Rows from expert 24 of block 13, named by matrix and row number. Rows with one number belong to one neuron. Each number is 500 + 25 x the weight over its row's rms, rounded and kept within 0 to 999. All counts start at 0. Numbers have three digits each.
# up: expert up (model.blocks.13.mlp.up, 32x256x128), inputs 0-127
# down: expert down (model.blocks.13.mlp.down, 32x128x256, transposed), outputs 0-127
up.180:530457518475490486459515513484507497548502493513466522512484481476498502514527531495529494520512515485537509509491544510486528491541531517494516523474473458440511497484492522505550494499529501487480546468504475510535517527496518450549449520466500542503499490549537482450494484452515494480505490504451491505497484501515504517509508432468487535504506483497514510468551509474504511532506
up.181:535453507460547473498489534516491494510483512462501484528497490510522475493497466522492492516500498505487477512516520507522512469501470447496489561488449524494496524523502543515547514553458498527522464503470530517510513493505503495487446542487460522494523545513459545498475490475509470510488509551502467522473508464500499488436462506488499479483474494557466502493489499504513500506502
up.182:528478500484512507500501567496520491533462525484494499495503490540506495492476463508498506511469517482509488520518519501497526451552496515499518512480453501506498500501408525539535532510456477549495477488472516502528488545522453494505476495531505525507503546495519521501475513471525483503512538514472458513502471479467484502438504488498484485477508505530466508477522535515505490496438
up.183:524491483475512491503539488498492495519489487537485518483462502484487515506496498552493495533504510520467514494530550502550466478530426505522493479460505471517462528520505472486503530543487458486472445460469494465497480512512487555500522547468514544490517537543517514507455470488495482461464510493504524514498519529500496491475486495460507480501523500498461510523507539498477475502471
up.184:489494477455556542520489485514479519485507505514468540534494499495482566543460492501472556513513502536525501488472490517475536492512487460522496476493476477454495491523517516523517527520456496524455515520505484539469496513500482539519518467472512492555491491492518483480502519487521534502462491466492499493487518503482484498487462501481494443514474518560474452531490539492511519508519
up.185:557493498456504498518489490486498465531486501494506494493503559493525483523449539520501497522488475489511488502507530526529492506493520492466530482475477561505525490494483476490495518548490507544521519488471489486510491494496500462536506531510475528506490475442436465476467498516530453494485500517508526489541473471498453473494498471516469490510520460563458494532495525493536494484481
up.186:512497481464479531482551490509479502518499517503409547505507531483510494493501513553507517507529530511515516465489542501540495478520463504502497498491513484500486508501510468492505509541501485534457450449517497490504494523518488487515449552468492519487511529525526557477482482505491448473480507537503472514467489528490491478506498504452513481485509500496479542542516523517468467516476
up.187:511472503479480486495520481491488502478508517495524512494531513537533475468502446531478520542510528495501517524516497513462517484492534520488489481489508534509530473487505470496443483510500490508532495487529541487436488504479484437506540506520500503532519498483511564471502493484567542433505475497492496482512528521478509514501486516490545472486488545504530453490496440508493488476496
up.188:529463519464513484444507550482492510550472504493503521499501476491474508463508489501518503517500515474510484489520556507463504451546541496493473509485481508502490528499476483479514524504490512498481511482489469509586524535478463517508438510519482515478484518515490486443494524503509459452502522544525479532475495506486504530484490504553449497508491506530497500471528515489533525509493
up.189:485471465524481483515534534492517539509435514483479515511579495498508467496488512487501481481482508507521495525446490502474564531470534509480497519491504512492562508485468542514487495449506532508488540489524510499499515509518479437512468464557452473518502459478477498478518484535544502506508490504479486496493492487482493492524493476467496503504492506483516527489518484537508526522533
up.190:489477504467530497524494492508476469493492503507519522468528511502490498550493484534463509492506498473556499493504517476508516533516504480508478506465461557478503467503481466513547517511456507505497490450517553460490547506471434477524416518481517511531485476519471533500486479493509459485452511503497551492488506509482483517511504497518493514483518489521512507503435524516517487517504
up.191:513488487491454534481494511493497435486479548502495504506526488484519488444522499500512584519477549517489475503512486497506538498506545493495485493514525491514512491510484510471466517512474496536487482478520517469426503524515502481560533506494473526529477499527496556468486526527515528463526476488495466508496510538502490485493501517488546505465497531480502511515471452500486466469507
up.192:480473472527507485507520511523521515525512523513455498531485491536523495511490518494470483500514487480504523488477516516540489506528518475504508535460489467465536534496447545520532541523477525528477473505458500498525483497507515446520480499489456511499563550519491450498475492499518496502533520552488487472509530434494491480481478475492448484503507472505449537516490492489489512523511
up.193:509489493494518474499463527485494507536512520526487507482527484512518494487490504462489455521479459512551559453460526540523474476513477493485489532468446494481517521460480505536521516510492520477501504524503545502523491502502481443504483538503502499510505524495475539490513479500494468569520510508497453485493511426526506514489533499474494454490480483509525479526533542520517496511527
up.194:512497519494510521480541521525498471500497504515457482496489515483504487432496487520535498489530525503501505478457543509513513451521451538508487507509511473483505527517514483470471593530486514476474434455473501474541486511510501491483463534486496510468536524539473498515493499495474494489520517521475449536485496524517484490493506512499502501481494490485498570518504526503476490510457
up.195:535450516500462501475523503506511535501496494494528514512510515507508501534486512499504497481495516541465506515477511512563537534487464463497497559465482521477472527482477521580515540556467505490487476494483506488529539503502472503506486537482493517457522509493442495491491491502533458456537484486505508511483507456524492534449483497482518489484513503511465497497533534516491491466494
up.196:514491432460505479473483536474471513529458520490464477486517505481497489487505520499530488503514480470503496481469558510495498531472576493526494500525506492523529530461532534494529521493483543458541518510448537498503502473470531482541490503493499500487497456517447456508512503541496502508477493457497524497523529496527509510518480505512477507537478508483485474520459463511513529510498
up.197:513455485448475517491475545486500497492468517508504523498493513492498488530492508521477506528514454439540488501524535480500514488516501503503487507473495520465498546499466498494543495485432489524488472474491466481520508503529488518484438488507495518476528568539463512504452477503496443550539509505487532528496520434511477527483477499497496520481528486512489520484515512503489522515484
up.198:553481511500535490483469515493490470519471503467478493510481533498541497501506522538493512510483492444511493453502521520506468496544502467469483491493457510527511519500492463492526565520479513511515509517482503552531488492486444492478492488494497517525458532521447461522455498490549493523512477458506500524489483530507469506470567496514496484473512481526459519549478509484511506501510
up.199:504451515474544457538446522507485485500494512488541478501508526499514428495515487505510507547508462531437487530512499463519473517486499484488486520493488509499521526529515499508511541487513509515477479470422514463530474490514511493512470479469487521508527513506468454541473496498546488522498508480496498467528472537498500486470492509501493496490496517546510453502464485512544475510529
up.200:533484505499549510463505534497478503522462529479487507507517450513497452485464484492519572502444531504474483548492543520511517515495512513500478499467468573487489538507498494504527559520478493534511460447464532478531491514519500477507493480510469507505482523527501490484476493500506509536525517518488455484491504509475508502478490521526435483480481503480484480540509503507504486476505
up.201:510451441454504468517482513481484529496488512519539495495509500485508514506520493449518502546468489493470475494501467538456527524494543510513482490538482514564513501461501517477478530509493517487542516538478568481464521498491514497481553501509522484488500461492497469496523549502517533485514487454510499517520521499505516506473525515541476498520470522535474440485491481511517520492488
up.202:526498526492482464493503491516550508515474487523488536500519542530499480497480496557462515495454503500468456517508504489514495486494504514462516434468464559492517518535451491518493511496516518502500520469482465488519519527540482490494504506514464517494495516447427503486480468494560502472456524518488503512514507520464497503477507505504508456503497504521501529546483494492540474511460
up.203:514465470498505507492491528515470473501487518461467484517503520476531508546517489545536531510506521453492494506559512502510471542519502477504503521499473505482471528517503477465537516498460515515470475486466547497469505508490525515546465489460511536532514534528481494504462497504526478471468507482471494511453508499493478517479513519515525479473487480571467519513451507526511466486548
up.204:513521459478480490499505519469484513529514541490488533497533486495503524472497460488495487505494494558523549420451519541537496483477498454521481511490499509470511470470519521539491508519474541502534493524540548504490502487498452471520468524503505501510500489486457542507529497516472446522520513501515516473481493492511532512497488506481528486496502484547489447481496537513494510534466
down.180:512490526471484503508485515478454489444535520540517529506467472508478519510526475506473485544538513474498452464531498536475505515509484508519494485487479483512454512509522506471502501550489515485441528521500505510491514486492507524497502550448498478520550488504467492456537535479512515484517455481498500550522488563515507512471522516496509518491476518502520435474511483480499525470510
down.181:539539503511489468454475535474470508546473495473479476529492467515482484487532463485511448493503503469517502530503522508497500524448551449507477519511464520503518528476495506471535510481485527523506514531489541511532538479470496495481499468445515469523518512544500450553510493474495508530551475472507526499454483506502493520476524524533497508506480487478514506496478494515517506534479
down.182:502557520500485512495486541501512477498490527472499465483460461510447502470484466484532483530526508514458468530497492515483556462450499500557478516471470513499491504499494514470527511484488501516430496489514502485505512510507497502475479520486539475482517514550473495535521514478467494507510539492492518509448488505521527523456518519460474488475478513477553468469538477506491504521481
down.183:494516527477537484495525523530474529534446486472520476504494503488506488498504542460531500444496513473552530505441500524478514464547505499471518524498480487524507502524498509514533462531461480502539541511504514550492537478480485488477517526539484511535494467504527526488520477497454488526491493519510480525511536457508474528525499510529453539523467520498518528469484509519502494467493
down.184:514511448545524446509516524479501488546490492523483489483528494517496475484498492504436479459511481429482531465504535518497463493493543526509491455488475524509557510502473508498533489481519493466522511478497488479500513521532496489454487487491510501538503512508524484504507486467523509528504539536489520497493547484480507508522522492521539563488492483454521527483460484488487514496451
down.185:499467514520474492495487480462438488503517521495543531492508484496539496492480489511496510491487490477515497518519511484498464543505494490499485531494524535521517500470481508493487538523522561487517439542495552491495490474461509480482460504503492544506501493498500492521458534547540501528526488508509477493479506504539468471475483510527487548487533455488499456540462533484515534466551
down.186:518518477528535482509495498527486521473463486500479455514491495509514465521518526459512479511465483518558515514480487514467490505512477521461507505505486463510504481527492530537491482519458502517526539499506489526498537479502527544502547479538457477529513467515518469520534468497481484527520469443506517485521518514536455521493549493481493536538494516506526475456433515517503506522487
down.187:515499505496517475500506508488532522529469485525458531479542517495514494593515546506503462498518499486525513498445538475464446486498504492483512510509489491476515505548493509527551501499476479497496511511489463532527482490534460511556534425476467488521527516466506507488495487488504489535469510511510504500545485516474499506508520490518513489518493500510441521478495539501467516514508
down.188:533524491510487487473470533503465477483507542516498497505484508526459518515485428511526478533516515485507480524516530522543552534464499476550483526531476529484544520500469543493498557511469541533484481527504531478491499498495509530504489545476532481489516524505484483531519445487530503498550505502501504503438509501521502525468529526526504508482473488482524515516496473502475517479492
down.189:477526523510519470523520497497526481510498475493504520522465516477519527486508545460499515446533519490519515478467488496489509459559527458452526542502491481519515498517512505512527478529478510459526545526524490574475537502476468492484528513521492491511507476496499555495528515488462537473477488539523485500506547477462494514507525474522459516497509494506471524447512523472500509489488
down.190:532462533489471495500447517523494537499492499508458533487510481529507526499518477504462493524503495466510489478448506482506518479526515520488511468511466500535493524489423497518519505521473519513482449502517462494506508509535468484437500492522500513510521517476469479508469504509544468496531528471495435504506494484491462463492524510523544471458493516461478512510523496514526498448472
down.191:516512502507531479491470518474513530524471508502465491494534524481517443554514531550503452528518474500533483498449523514503451491473458496475521493536484469447514501528512494560515494480480509518487525495505461487541516499487500537509512461510492469475509516483475476514513468495521480559498507486512507503532489525502485504477545477529501469563485487544493514497490509494540478510485
down.192:492513453530522494501516480486454479459529515529527508511516476482465527510505475473507511485528506494494503523574448507506509547486517480504466513455476515492519515465541519486512469546486483473512499525475551496502506489492516484489502514445513522520529505545489513514504545446459536475522507518481511519496548498481552511468476514454502497477505490511500471455509509507467494500520
down.193:478487468531519516480456475489479517449487493535484470536509481482501517463499506485518512504479474466502521535520525474486481543514464525512486526487509477483501531460482505487499536500496504492488481504474522506479509475482486534517563488503469568487520486533509465536429487532527505476528468479522528457486539494555469497513474530488491531493519512461479510533468520498497514527496
down.194:513517474566551508492487484524496499496446484497486434493514503509522473519480528505517512492455540577522514505528532516474540507490504511495507532499526529506466474522517511516485477517499523529542496539555543537498537488487528526521501480531456483508488477510522501499506492541511493546500471443521495465512507499526476513502508478474476491541506517487513491497479525527479502522504
down.195:529509544468456498470512525486469557511453509483493496499511501485484458523517495504533501475505492493524487558482481509511545533464506480494515531482471535476495527498474536541591525535483506509477490507500539520498517502487529483484470502501519477491475525489540517533517511515512483491536486508490495528457529479524505500482482521526485517453469484478508508509533477515477465460457
down.196:524481486526528527523529495537544495535517508502497461517539504507494499502455461522476522481492508540471475503500495516478542463487502492486532484462519540511488479493447514538485523457523516497492489468482473476533502573536488483511514464554511516507460524470490525501458488501535506473484532511447480497491461506478484466485504454484490473464514476483487516488530511486506481505471
down.197:547497501466476504508430490482485511474524493486497470516490492523514498494519446480519456499498463475528495487500480481514535503500512507519479502508505469481484536441487511479489531503513537509517477540490510473478512479496507486458474521493530538511447529540489475508467507487510493503543475467505446517456480465531509463460500495522502496445503470497555499536528499501538513502461
down.198:531507510502475512459479523494465486514497486487512548535515484473518507510530492473544514489541504484505501495521488510526499526509520458533471536538485500486532535463529517487534529538515544490543501589502545534515523480458508491459475510464546491519513508510476471495533534483492508529531485535523499507448518502489513492471517498500521521481481456499508513530516498480481482482530
down.199:525482516493493527451473523490500516538486526497489537508536480508490520543528528551506504500538539515505452526492493526536474532477506439543490490473463533480525557468517495508504539508515524443528491498470505471557529486467500514491494495477514538498513547495438507483492522500500487524498534531485498502480527505476516497495526511482482474510515457487482493517510482506537476505470
down.200:529482490492490505492457525511482470461502519504495484503505486518523504506497473521503459551536495465479491487534519509539477524487526482543457515536468532525524534504523478453510497526513534460504527542491527510525489468466506527453444538472529503504568521507457475540509492469504474530477495491515515513458515496492523522487501540513544507480485485522505495538478513522516523507485
down.201:514496501515520474495519487519573499562489496517495514498542515516490494524483530532482543494489502484480520486444514513521468475524509479472521494459489513468500474510473527501505485470515497483508499451468468484507479543520479468524501463543462516495458543459516514466460484507504500501482545533474518489546484491440492481530500476501474484522530483506465544500484493494505458500491
down.202:493497488530522524524534480495498498466504460523515519479511533493506546540467529501468497506505516503518500506471481486482504495471510525484526489515534514543529451534474520517476422503466451533502483498542488490456508522536491491506535475527503503489500443480543460503512484505488486468468507482512547497488520472478469501534470496501539508500470507533424496486492528510476509490510
down.203:518505508517511510498473515531508532558475483487456495493560519514525475487485451523492502480485495475526491474469512555499500475504500493500503490517467512491537512507489526542500521449513554495527532492489499522540503500504486504477501459535517468520492547452472496496506472483554495549491544528487464481502507513482487464496558480520494473489495485504491568482523518488514483482467
down.204:478481459520523482521493465505514540479484491526452467504504470499478481513514506494487482482464461479521519518458489492485514500534491526449525495473494454492479489482426517550501526486474476477489476469468457490515523520522521524508521481528465544501485493525544525526445474491525477473522500486490498494518514500520461493488536490499473525513516535453487524482447521516526524482487