config = dict(
    logit_normal_time=True,
    inner_norm=False,
    beta2=0.98,
)
Rows from expert 11 of block 13, named by matrix and row number. Rows with one number belong to one neuron. Each number is 128 + 24 x the weight over the matrix's rms, rounded and kept within 0 to 255. All counts start at 0. Numbers have three digits each.
# up: expert up (model.blocks.13.mlp.up, 32x256x128), inputs 0-127
# down: expert down (model.blocks.13.mlp.down, 32x128x256, transposed), outputs 0-127
up.25:138135082143119135134140159139140111176128159105113110118135152097144125089112147099128146135178139117114114119133146125165148146159142100116140107124144125145167140122098153141142158125138156111137146108172137113118128158136149103097114156165110131104119135130113133136102173128150107097144113132104106117134125083111116120103136079095104112096093079119132111144127108113147135109137
up.26:130096143096130137106073131165123120150103130113142139123143142179153142128132137118128158132117166113137130148109142163139129125170121106109118184143116136162123150099118124108146171179135126151158097136096140111111125111119173102098128152160103149134106142109132126074110159146145141163169107113116086081153145084109109096106141111134117082157128105131114161147135114124108093083120
up.27:152110079151164119119152180133130074201111144133141119110153159086167095170089173114149116140139136142135142116128142122149105136150130116144133153112106120117120122102129152133150186131132153155133105135104153118143118116132118095129112135144126152118164154115141145115076115135134079137136128134056103141134159108113125124114158090109125131157137104072076130105118115127119159092142
up.28:134092139145124087166095142102106139131102159126097110141177130153120109133111123130095083131099154080165103120112149136093133130142147124131147117110082118125099111117116160120161139112101140193111139120098151127166101137167089146163119121140095137149169194132130155157134106115138101172176173147134077108132133120126106151096145127138120115151125116119126087126099139135157141141090
up.29:128144101126152151124102116147161147117143131133099120151128109136147111141159102101144123110126106124138190101145123121115104143159126117110133125122111114137110116122109131184140163119143120143120178097124112100158135155125144132204141130126136172145062128139170096130094115121202140111129138081131118101117119124150108124140102105115111108119136117140145112144113103131108111116147
up.30:154108125093115113124107149118152090153113123102137107142146158114124137167134155127158141133119088096147134142111165144111150157144136101150174117131116101113158110109084158121167196125111135132132124133124150119105123133140159125115094123125092173104126154131132136181072129145153131116147145085104145130139125115107084115091149104123109143155153084147127123141113130115141143132129
up.31:110103074152176119121111147109143150150091152166110124112164103156093096100102157150124121116108141162127139144080181177120118096144144135126111130088087103132183128102059180160123146110098092127092108082083115093165136141148132116135116181136082134103145161158159117142098111112153118161148167111145129126157143127136113148125172109135119150168142140106117099128129144141151133097117
up.32:146131121106137116112108190141141105186111171120125110146124105103126111138118119110134126162124157103136143117129141142084103083173136105157110131138113104140117140078106164099155116118113098105134147125140142120141104136128131118128130147135134124139138153129141120142129135109124109172122113087094094153151132119128124158108139125136162115138115136123135132109166128148128134136126
up.33:162086104101144129115104164124134116179103148081154145133130123119155130110145082116144141131113112075149126140098146136090111129168137114149115132157106143156139152080098111116154162105120148116141130132132155116141169112085088092156104133134120170155137118153077160155100133110115113210120135097087140126087165126136121149111111111167124127088130072143139148103159144141169136138151
up.34:140093133089103129116121191125129123210094178126144119115169146105142127112115160137150135130123120099123135142085165125120088129162123144100135109143085130156129114110077109115136151140088129160133150100121129147131099127145118094136111155134126138138158131142111136132114107157164101177110170117118130161141115085130097112132143111111114140154126134111126096157126110165158111105125
up.35:177140133110105110085096152157146128164128152157120136120162134137096135132121120130105129123147130147129129151098161113128081109104130130149133107098090133140135127119099130168144152139144141135124116099110107101139093153128100123152158140152134153132137144116124114129107143137141113137144135107118136122116128123115166128122123145141133113145113105134098110106119115142109119125123
up.36:146137118087134126119140150123119151206120147117123145064120137124124138139137125111137162124118138158166113162121148150154090153160137120117132090119092112103121101147093120174153121133093131163109118126114115137127071133152135124124150121109149147143133114154118141128139145136114127181146171128129130134139139126129117132132151139088093131138091149125108097137103119136154109108119
up.37:169134116110114073118109204146108104183064149119103124117145156150121092134100156148119086121132126088113149140061184137095097129106186125115107118087082122136148134134091137118162187161079144161165162127125159158146159142156112097119117172109121145120124125141103114108115108100145123151144124127126140138124134141114125178120127135154112123123081108132113101129113100143138142122106
up.38:170067091093100110082137152129098122133089145148167130140112118141147129140118120116135124136138150140153152108150134124155119131158116099147099129119111126136130136117106105137140179145102116159143119187109172118140112128126105137141133144126129121105149169116116132162096128145123135129136135131100135141121133104143129137079145138129117100115154129147111117129105146160093111098106
up.39:167088120106128133099116134096096143141118141121108144115166122098171129100160171143159157155147137093141107114111184119182115143146102103133133061135129136132153160118136169134150159124101141091151127110113127115162126145148113144102114129136116147107136138155088151129094126125145094095093115131135086157160137118137104100131164099142121122134129111105126116145098136125149145116120
up.40:151139120101152128125133150131134126142120171122119135163128146137143115118113084124076118132110114142156145121103149167134155103083129141138110174113080155123168124163127156168131143196086123165156074131102183091121108104137073082129092126141113112135191130132063129167123101132145130150137158149129160118109129128100148145070137168112121102112142125142108097126079150150157203128112
up.41:120134149134091075164129123128131156116123112076103089138110172139138138135089136160139087107113087101087199135105137110127118145124138149112158135123111150134136130168071132158128128173122094140105126132104147110145109126158092122177149136107140186127111137130127130153110068145168123129094159138152137123128116116120131149108091122159075106134136139086082112170108127151123151140106
up.42:172112097140186080129144142154139132163061165119113117148094156140159095159096158141092091101132134102170109138098176143069107153145170138097146136113092137100140078151101121137149168113100124157135142138114152152114106137140119082139135121100101158132126132149158122147078109108133161157160150123081109139143154129134112122151152116126105165115173142136087134106141151162099105115134
up.43:187105109137134136099141149128107133155122175137142133144148141123147118063087099117104100117136103115137132119143142112104103124153127132126154090084137112063093097121097141182110163121119143166148122141119112135104128166114120092165139108145124145138110139111154144090119145125146110142186120146114143144151156115113109154140090122111157153117097087138100113124098117118119152119126
up.44:141100130111129114122172153167086149137140148107139150108116118107124159106124091123176132155144132145141112134147144137138145134183140118162131137120136108133104144149114123121125166151137112133107101117129138150143130101167134112123118109110123131146131131134144176117099125119108157066083128152120117170114143127133094125104115128081097130111141122147121105136124106150110115110131
up.45:153160117150119106113156173115096119185122131119146107131124123107136091123113091122113146136104155133146121120116109172134129100082119092155104118063108124134165086107087156146131152138126124131143140150111147122141123127149140106153153137145134113125131112106158120118145104141116102163140125096126143150123141159131156138107131121110103157111087120110155091122123148151134135147119
up.46:144128135110075083148119178107146134168065139131119111100138172126135129120080162120125107162111124110125129121104164096137126128147156140129134099126123140111137099122074123127125144119111125132138160083153161076112117150133116107153121144162105142112111128132098111144131106137143109173117157102123119104145110064088123161145131116131088118116100127107137107139141147168149130126099
up.47:126105103106153103086097174090131147151114187164140127131155113124111128070114119111153148164104134169137114180049161160132135103133149113136083162128105151136168147096094165147135160151093087102130123115090100121182174147102113070142145145136112162113112125125081141113116140111113133121178153111126139128133178106128130147140112149140119161120095139094104131087127108165116144136119
up.48:125120080126160099116118156121139145158090137161086127153179126097125125089108132111140143140147163094146128112089178154163112112163134109150099131127104113133182163158094134145138160125096121115138130129149142162170141149127086104126141151127105139103110135123100128120126146106158124127142101160108090116121140104097123144140140124115120147147124124102124149108147113143115102119120
up.49:135124105150161097129145134119138118131107144111136115144147126126128112127124113159118112103121185096139142108123119179095148111132156117136135154133142109188151122124102175126147130137122135120148121147129151130134130158121118116130128130135108098142128093125161094091124125091150143123142093125138092150118151139122127120123127110129091135113120128118099120106151135129120157122110
down.25:142142106149158117106126096129092120109151120135138118131112148165147133148120088141141126135107136132137146112156133140120120147073108111165104125105104158125116120136129134069075145156121131110129148157100138090096076114140139148102118132096149113103155114141135083110077115141139139115145092079161149132134129135155134133114194148160148158131162114140147147156097136116129164143134
down.26:154161138182155126171200129108143112127138105064143099115123135116136137133138122158109109097128151124126123065133106149092121145085137108129135127122147136157143087104167134136140147116187170080167135161160146168118108139120137120089118095145171109095110119123126127142135158123147122127132123109104153140105094143134132117104114100116116161092140112152095147126140132099120132146106
down.27:095109135116117097117105131141133132122137135127125133118117133133108111136123121134137109152145111091095104134146103091143115106117138149155096117111116137099117154123141121087119105146154116129111153137099122094137113089141149144093104138111119132113170143136145129129126114115111122123108167144159144157133124130111158142128119161144133127127130153159190075147137114143170095149102
down.28:087108151125145149165136099124104112112164107118152143135097146125152147111109115135126133137116104157110125184152095112134146114093132150141120131154137148154130115115122129099077096144109096110109067123146150083092100114114140148075115143140150114117091091095110064137108143118094094100119157106122144148116125100111129092122149148149146147107133107141102115167101161126166144119108
down.29:134087114116091103100116144140102173137102155119093158146127134166121119138219106138133143139149147118096116119137164159167078180123136123142065120141103150099148201117135114137184141171119136159115116133097169126174139096109134144137117147052123138138162142148091115167132135111152117164143151129149108119153129147123152141112104171122129112105088148137118121183110102162108107134122
down.30:146145103168156136132135136135132106108155154102159099072133115113153155135115128130128124124133154156133122120131102120113146141092135106132126198133148124138125109111151128117106156106155172150133127138123158130110095125127134087098118117153179127102126101132098135130089144135094119126140126109117126152109122118128155125110149113138119136110143119139091150130126128111131138125122
down.31:103128137133170098157146146151127120143112115096162114099142149112149103147105127184088136143125101106130136114130117119147104115106123133133127124144178115167137116125153143123087134050167129131169125088124142101144086114136154131096088119146165120114117122107128099150111109158067092151099165115107153136105098146120166104153104137162154127107144106164118181143111107126144104147165
down.32:140107141118129122139149121105139129067123160120159146122134147108121112110115155138118111100165120123134134124148139124093156122128104160110136138095134132101155116148151135182126133130146132122121138127121128144119134133112141130113146161125130131115121131133153150136125118128132129132143117170131142149135108113146121138123097127105104152112133122152148098148099144106129124104119
down.33:105087154117102120136100122105113132119145127119123135083093094114116137131140183134130121127140131126133107137109140091148138132124132151105112121174166125155114158123067068156129096126088103115111092134171140135127131135095104154097123168116145170083133101128107144132106153119166099131108126143142076146084145067140124132129120170151116083104082142112095145157132138132154160129115
down.34:108150104148151089151149112128100125060112115130119111123112119142116185130119130132107127100123110109147149111140123138135147116137125157140119131084109134150141147111134136114110149137140134102159108149157156143093116126111128127066139161129136166162107139133104095145115150129109124107131129125157127127094164096144146138153157137144128167109135132137143144153087154100149138092086
down.35:127119151109157133162111107129097117128121148141167138130127111132129120125114124141129134141153115139127123149120130140103142123160132153134143152123141130114125093096110119131097140150107144112129094129118148137133113116121171105121090155158109148159122123133171126100126143133105126142126126172127143109139111134141097120119127132160131164140127107126146090127094135125138160088149
down.36:116156163101150139103127135121065114110134105139148127133109116157148145082089107157138177124132147130145131138148130132135163092167131102133107152119133130165120120129088125094096114126125160087131109151128164123089125134112124135107096180150136139131087115111115110148126108131124128098106080134131108137087177124147120138156150143181135174095142126094149096132102162104158135108131
down.37:109122159102134121124116089133115108112148117106150144154104115128149146115149095102131147109133110138140119096142099143141149137142116119134136125126107120120131114107164098108120115165162163098136137157109133148132117090146147132069112177110152155148151139109136150141143139136113145128132136113143131147129131128127131121102120132129117166119164120153157111135110100123136095127131
down.38:112132121143127088104114129116148119142102116128140099116132146106092121150106147104155084130162103099148174121123149087143132123166118137140143120133143085107107106109085119153132170135113130145127121159126143131132132132156150113138064108172126139104136098138135162138105108129121155162120138151111105135156126088114102129111102121169099121138136126077152110094122115141143141153106
down.39:163179103135087133120152116125138113065153175115147080108132135137131144156104084137168154145068148172115107135167106133137179139095132112168140149090131184107117136142148183111098123143161152104108170152123140129117097132132138123144166106127171117106105128131106139146132128111155146127128104119138168087075118151170140144103163134094086103117151122143148119135128127111122134158104
down.40:097079156131110119161126070109156114113154095132098161153083119149118169144135183154134092153185121123092088120106101102163110107184158123089150110106114149110112114113146087124115045124104131100114107135183105146173164152111115113143125126122047123106154179109119161122156166088140133099093133167148090158179141174051116101145116097128163094127126131120114115095211147108161128116132
down.41:088094099205132101131128078121164189083109109161076165190118097142128147119159185114106101093157142137131136197109125139166122154144197122081119141092132108148167167122117170162154092178108102081116100103122096123160210122128118151118162125071065153136191151163129138154143152102151085051189152109171130147144166100119136149150142151075181092132134167127056138107082139125138143090079
down.42:100124117165154131201094119115155108100165150138150148115120140130138110074109107142114106151142102150130113161158077126123121121104107157137118129115121130154153124110128085091107141108163120124132081115108116090138100105113151129099101151129155153117120129098121099130116144123155107131142143125130127099122109138123111132125131153137162117119149123156156130172079147119156131126105
down.43:136171139102128109102104120111069115145163090140101141125120101147116068137128110138135157133126126127143136126152138117147134160130101117158125109166120114117123124112110082068122155136128165129101091143140145080154103111120169137141130124097146103145113135125150067107130163133116163158187110108102128128106105170154126095105153110169145174146129100082184088123095096114110125137145
down.44:102142074140168080098144151142110128149101095122113104115165163150120129182119155104107114107084140165129131142130099129127153148137127116123153115161076138093118112151113132173147131113123135107135128158121146132101126123125163127131121137120101090121148137095112141165155124139114129157110110066102109086124148126138128128143192127136154109137156140107112137104116129136129099140128
down.45:082110147083145138154110132118151119125126168148148140125122142129145109086128149115121118125146098134098145167149134126112129124188097153095151126130108121101134130113121114132189118135131124121120134093119142124120110114092159110103122189120096133130107131109142152120135122110132155129116119177119103137172136109141127121154129141131115120131150128120159121135131108160143083095144
down.46:086166187157151125165149113155162119099133109123141121115122118175117145113122129155137139102097155130120149135138127134130128124100117122117111137103119144169097116115124130065159132148159126127120092157163153148114111084151110097077133110105127119126107125142144118111143162130146136112183135130155103138119120140129161128141136175084144135119147128147110124141115098146085144113127
down.47:127102140167107119108109121104124127115156117136146152123119141134141188162106141178072102115162121130082093093163101118151118136102154109122123100106160149118152121118156133132077131117207193068136078112150109106147112110142151132103084141116137159097147161096087141169124143130165114124136155104114144137113131168134152081106125120097145114115201089151116086169097098081151123132119
down.48:149142134144100137119124130118127116153182103109139122142094126104167135138136114161133146136137120173106087130183108113150136142098145078157128131111157166135140112122143091117081144116153126082101140138114151085117115124123148132135113138099142111141133118108085114118104129130119143112117153108119151150084117141154121105090090111103140119099155101169128107125114109106160134147144
down.49:123121108140150148130145127128173118144115142144147147127135132106135114110101166122124158132143123175115161162155152116130122139135106098135140147114133152132159110129137090115130158131123100128119134103151112139128136128099122111137135110140120137100123132108112124119134128160104169136099122163120169078153110089126139115139094110120105078131134111141098155151146126126093098134146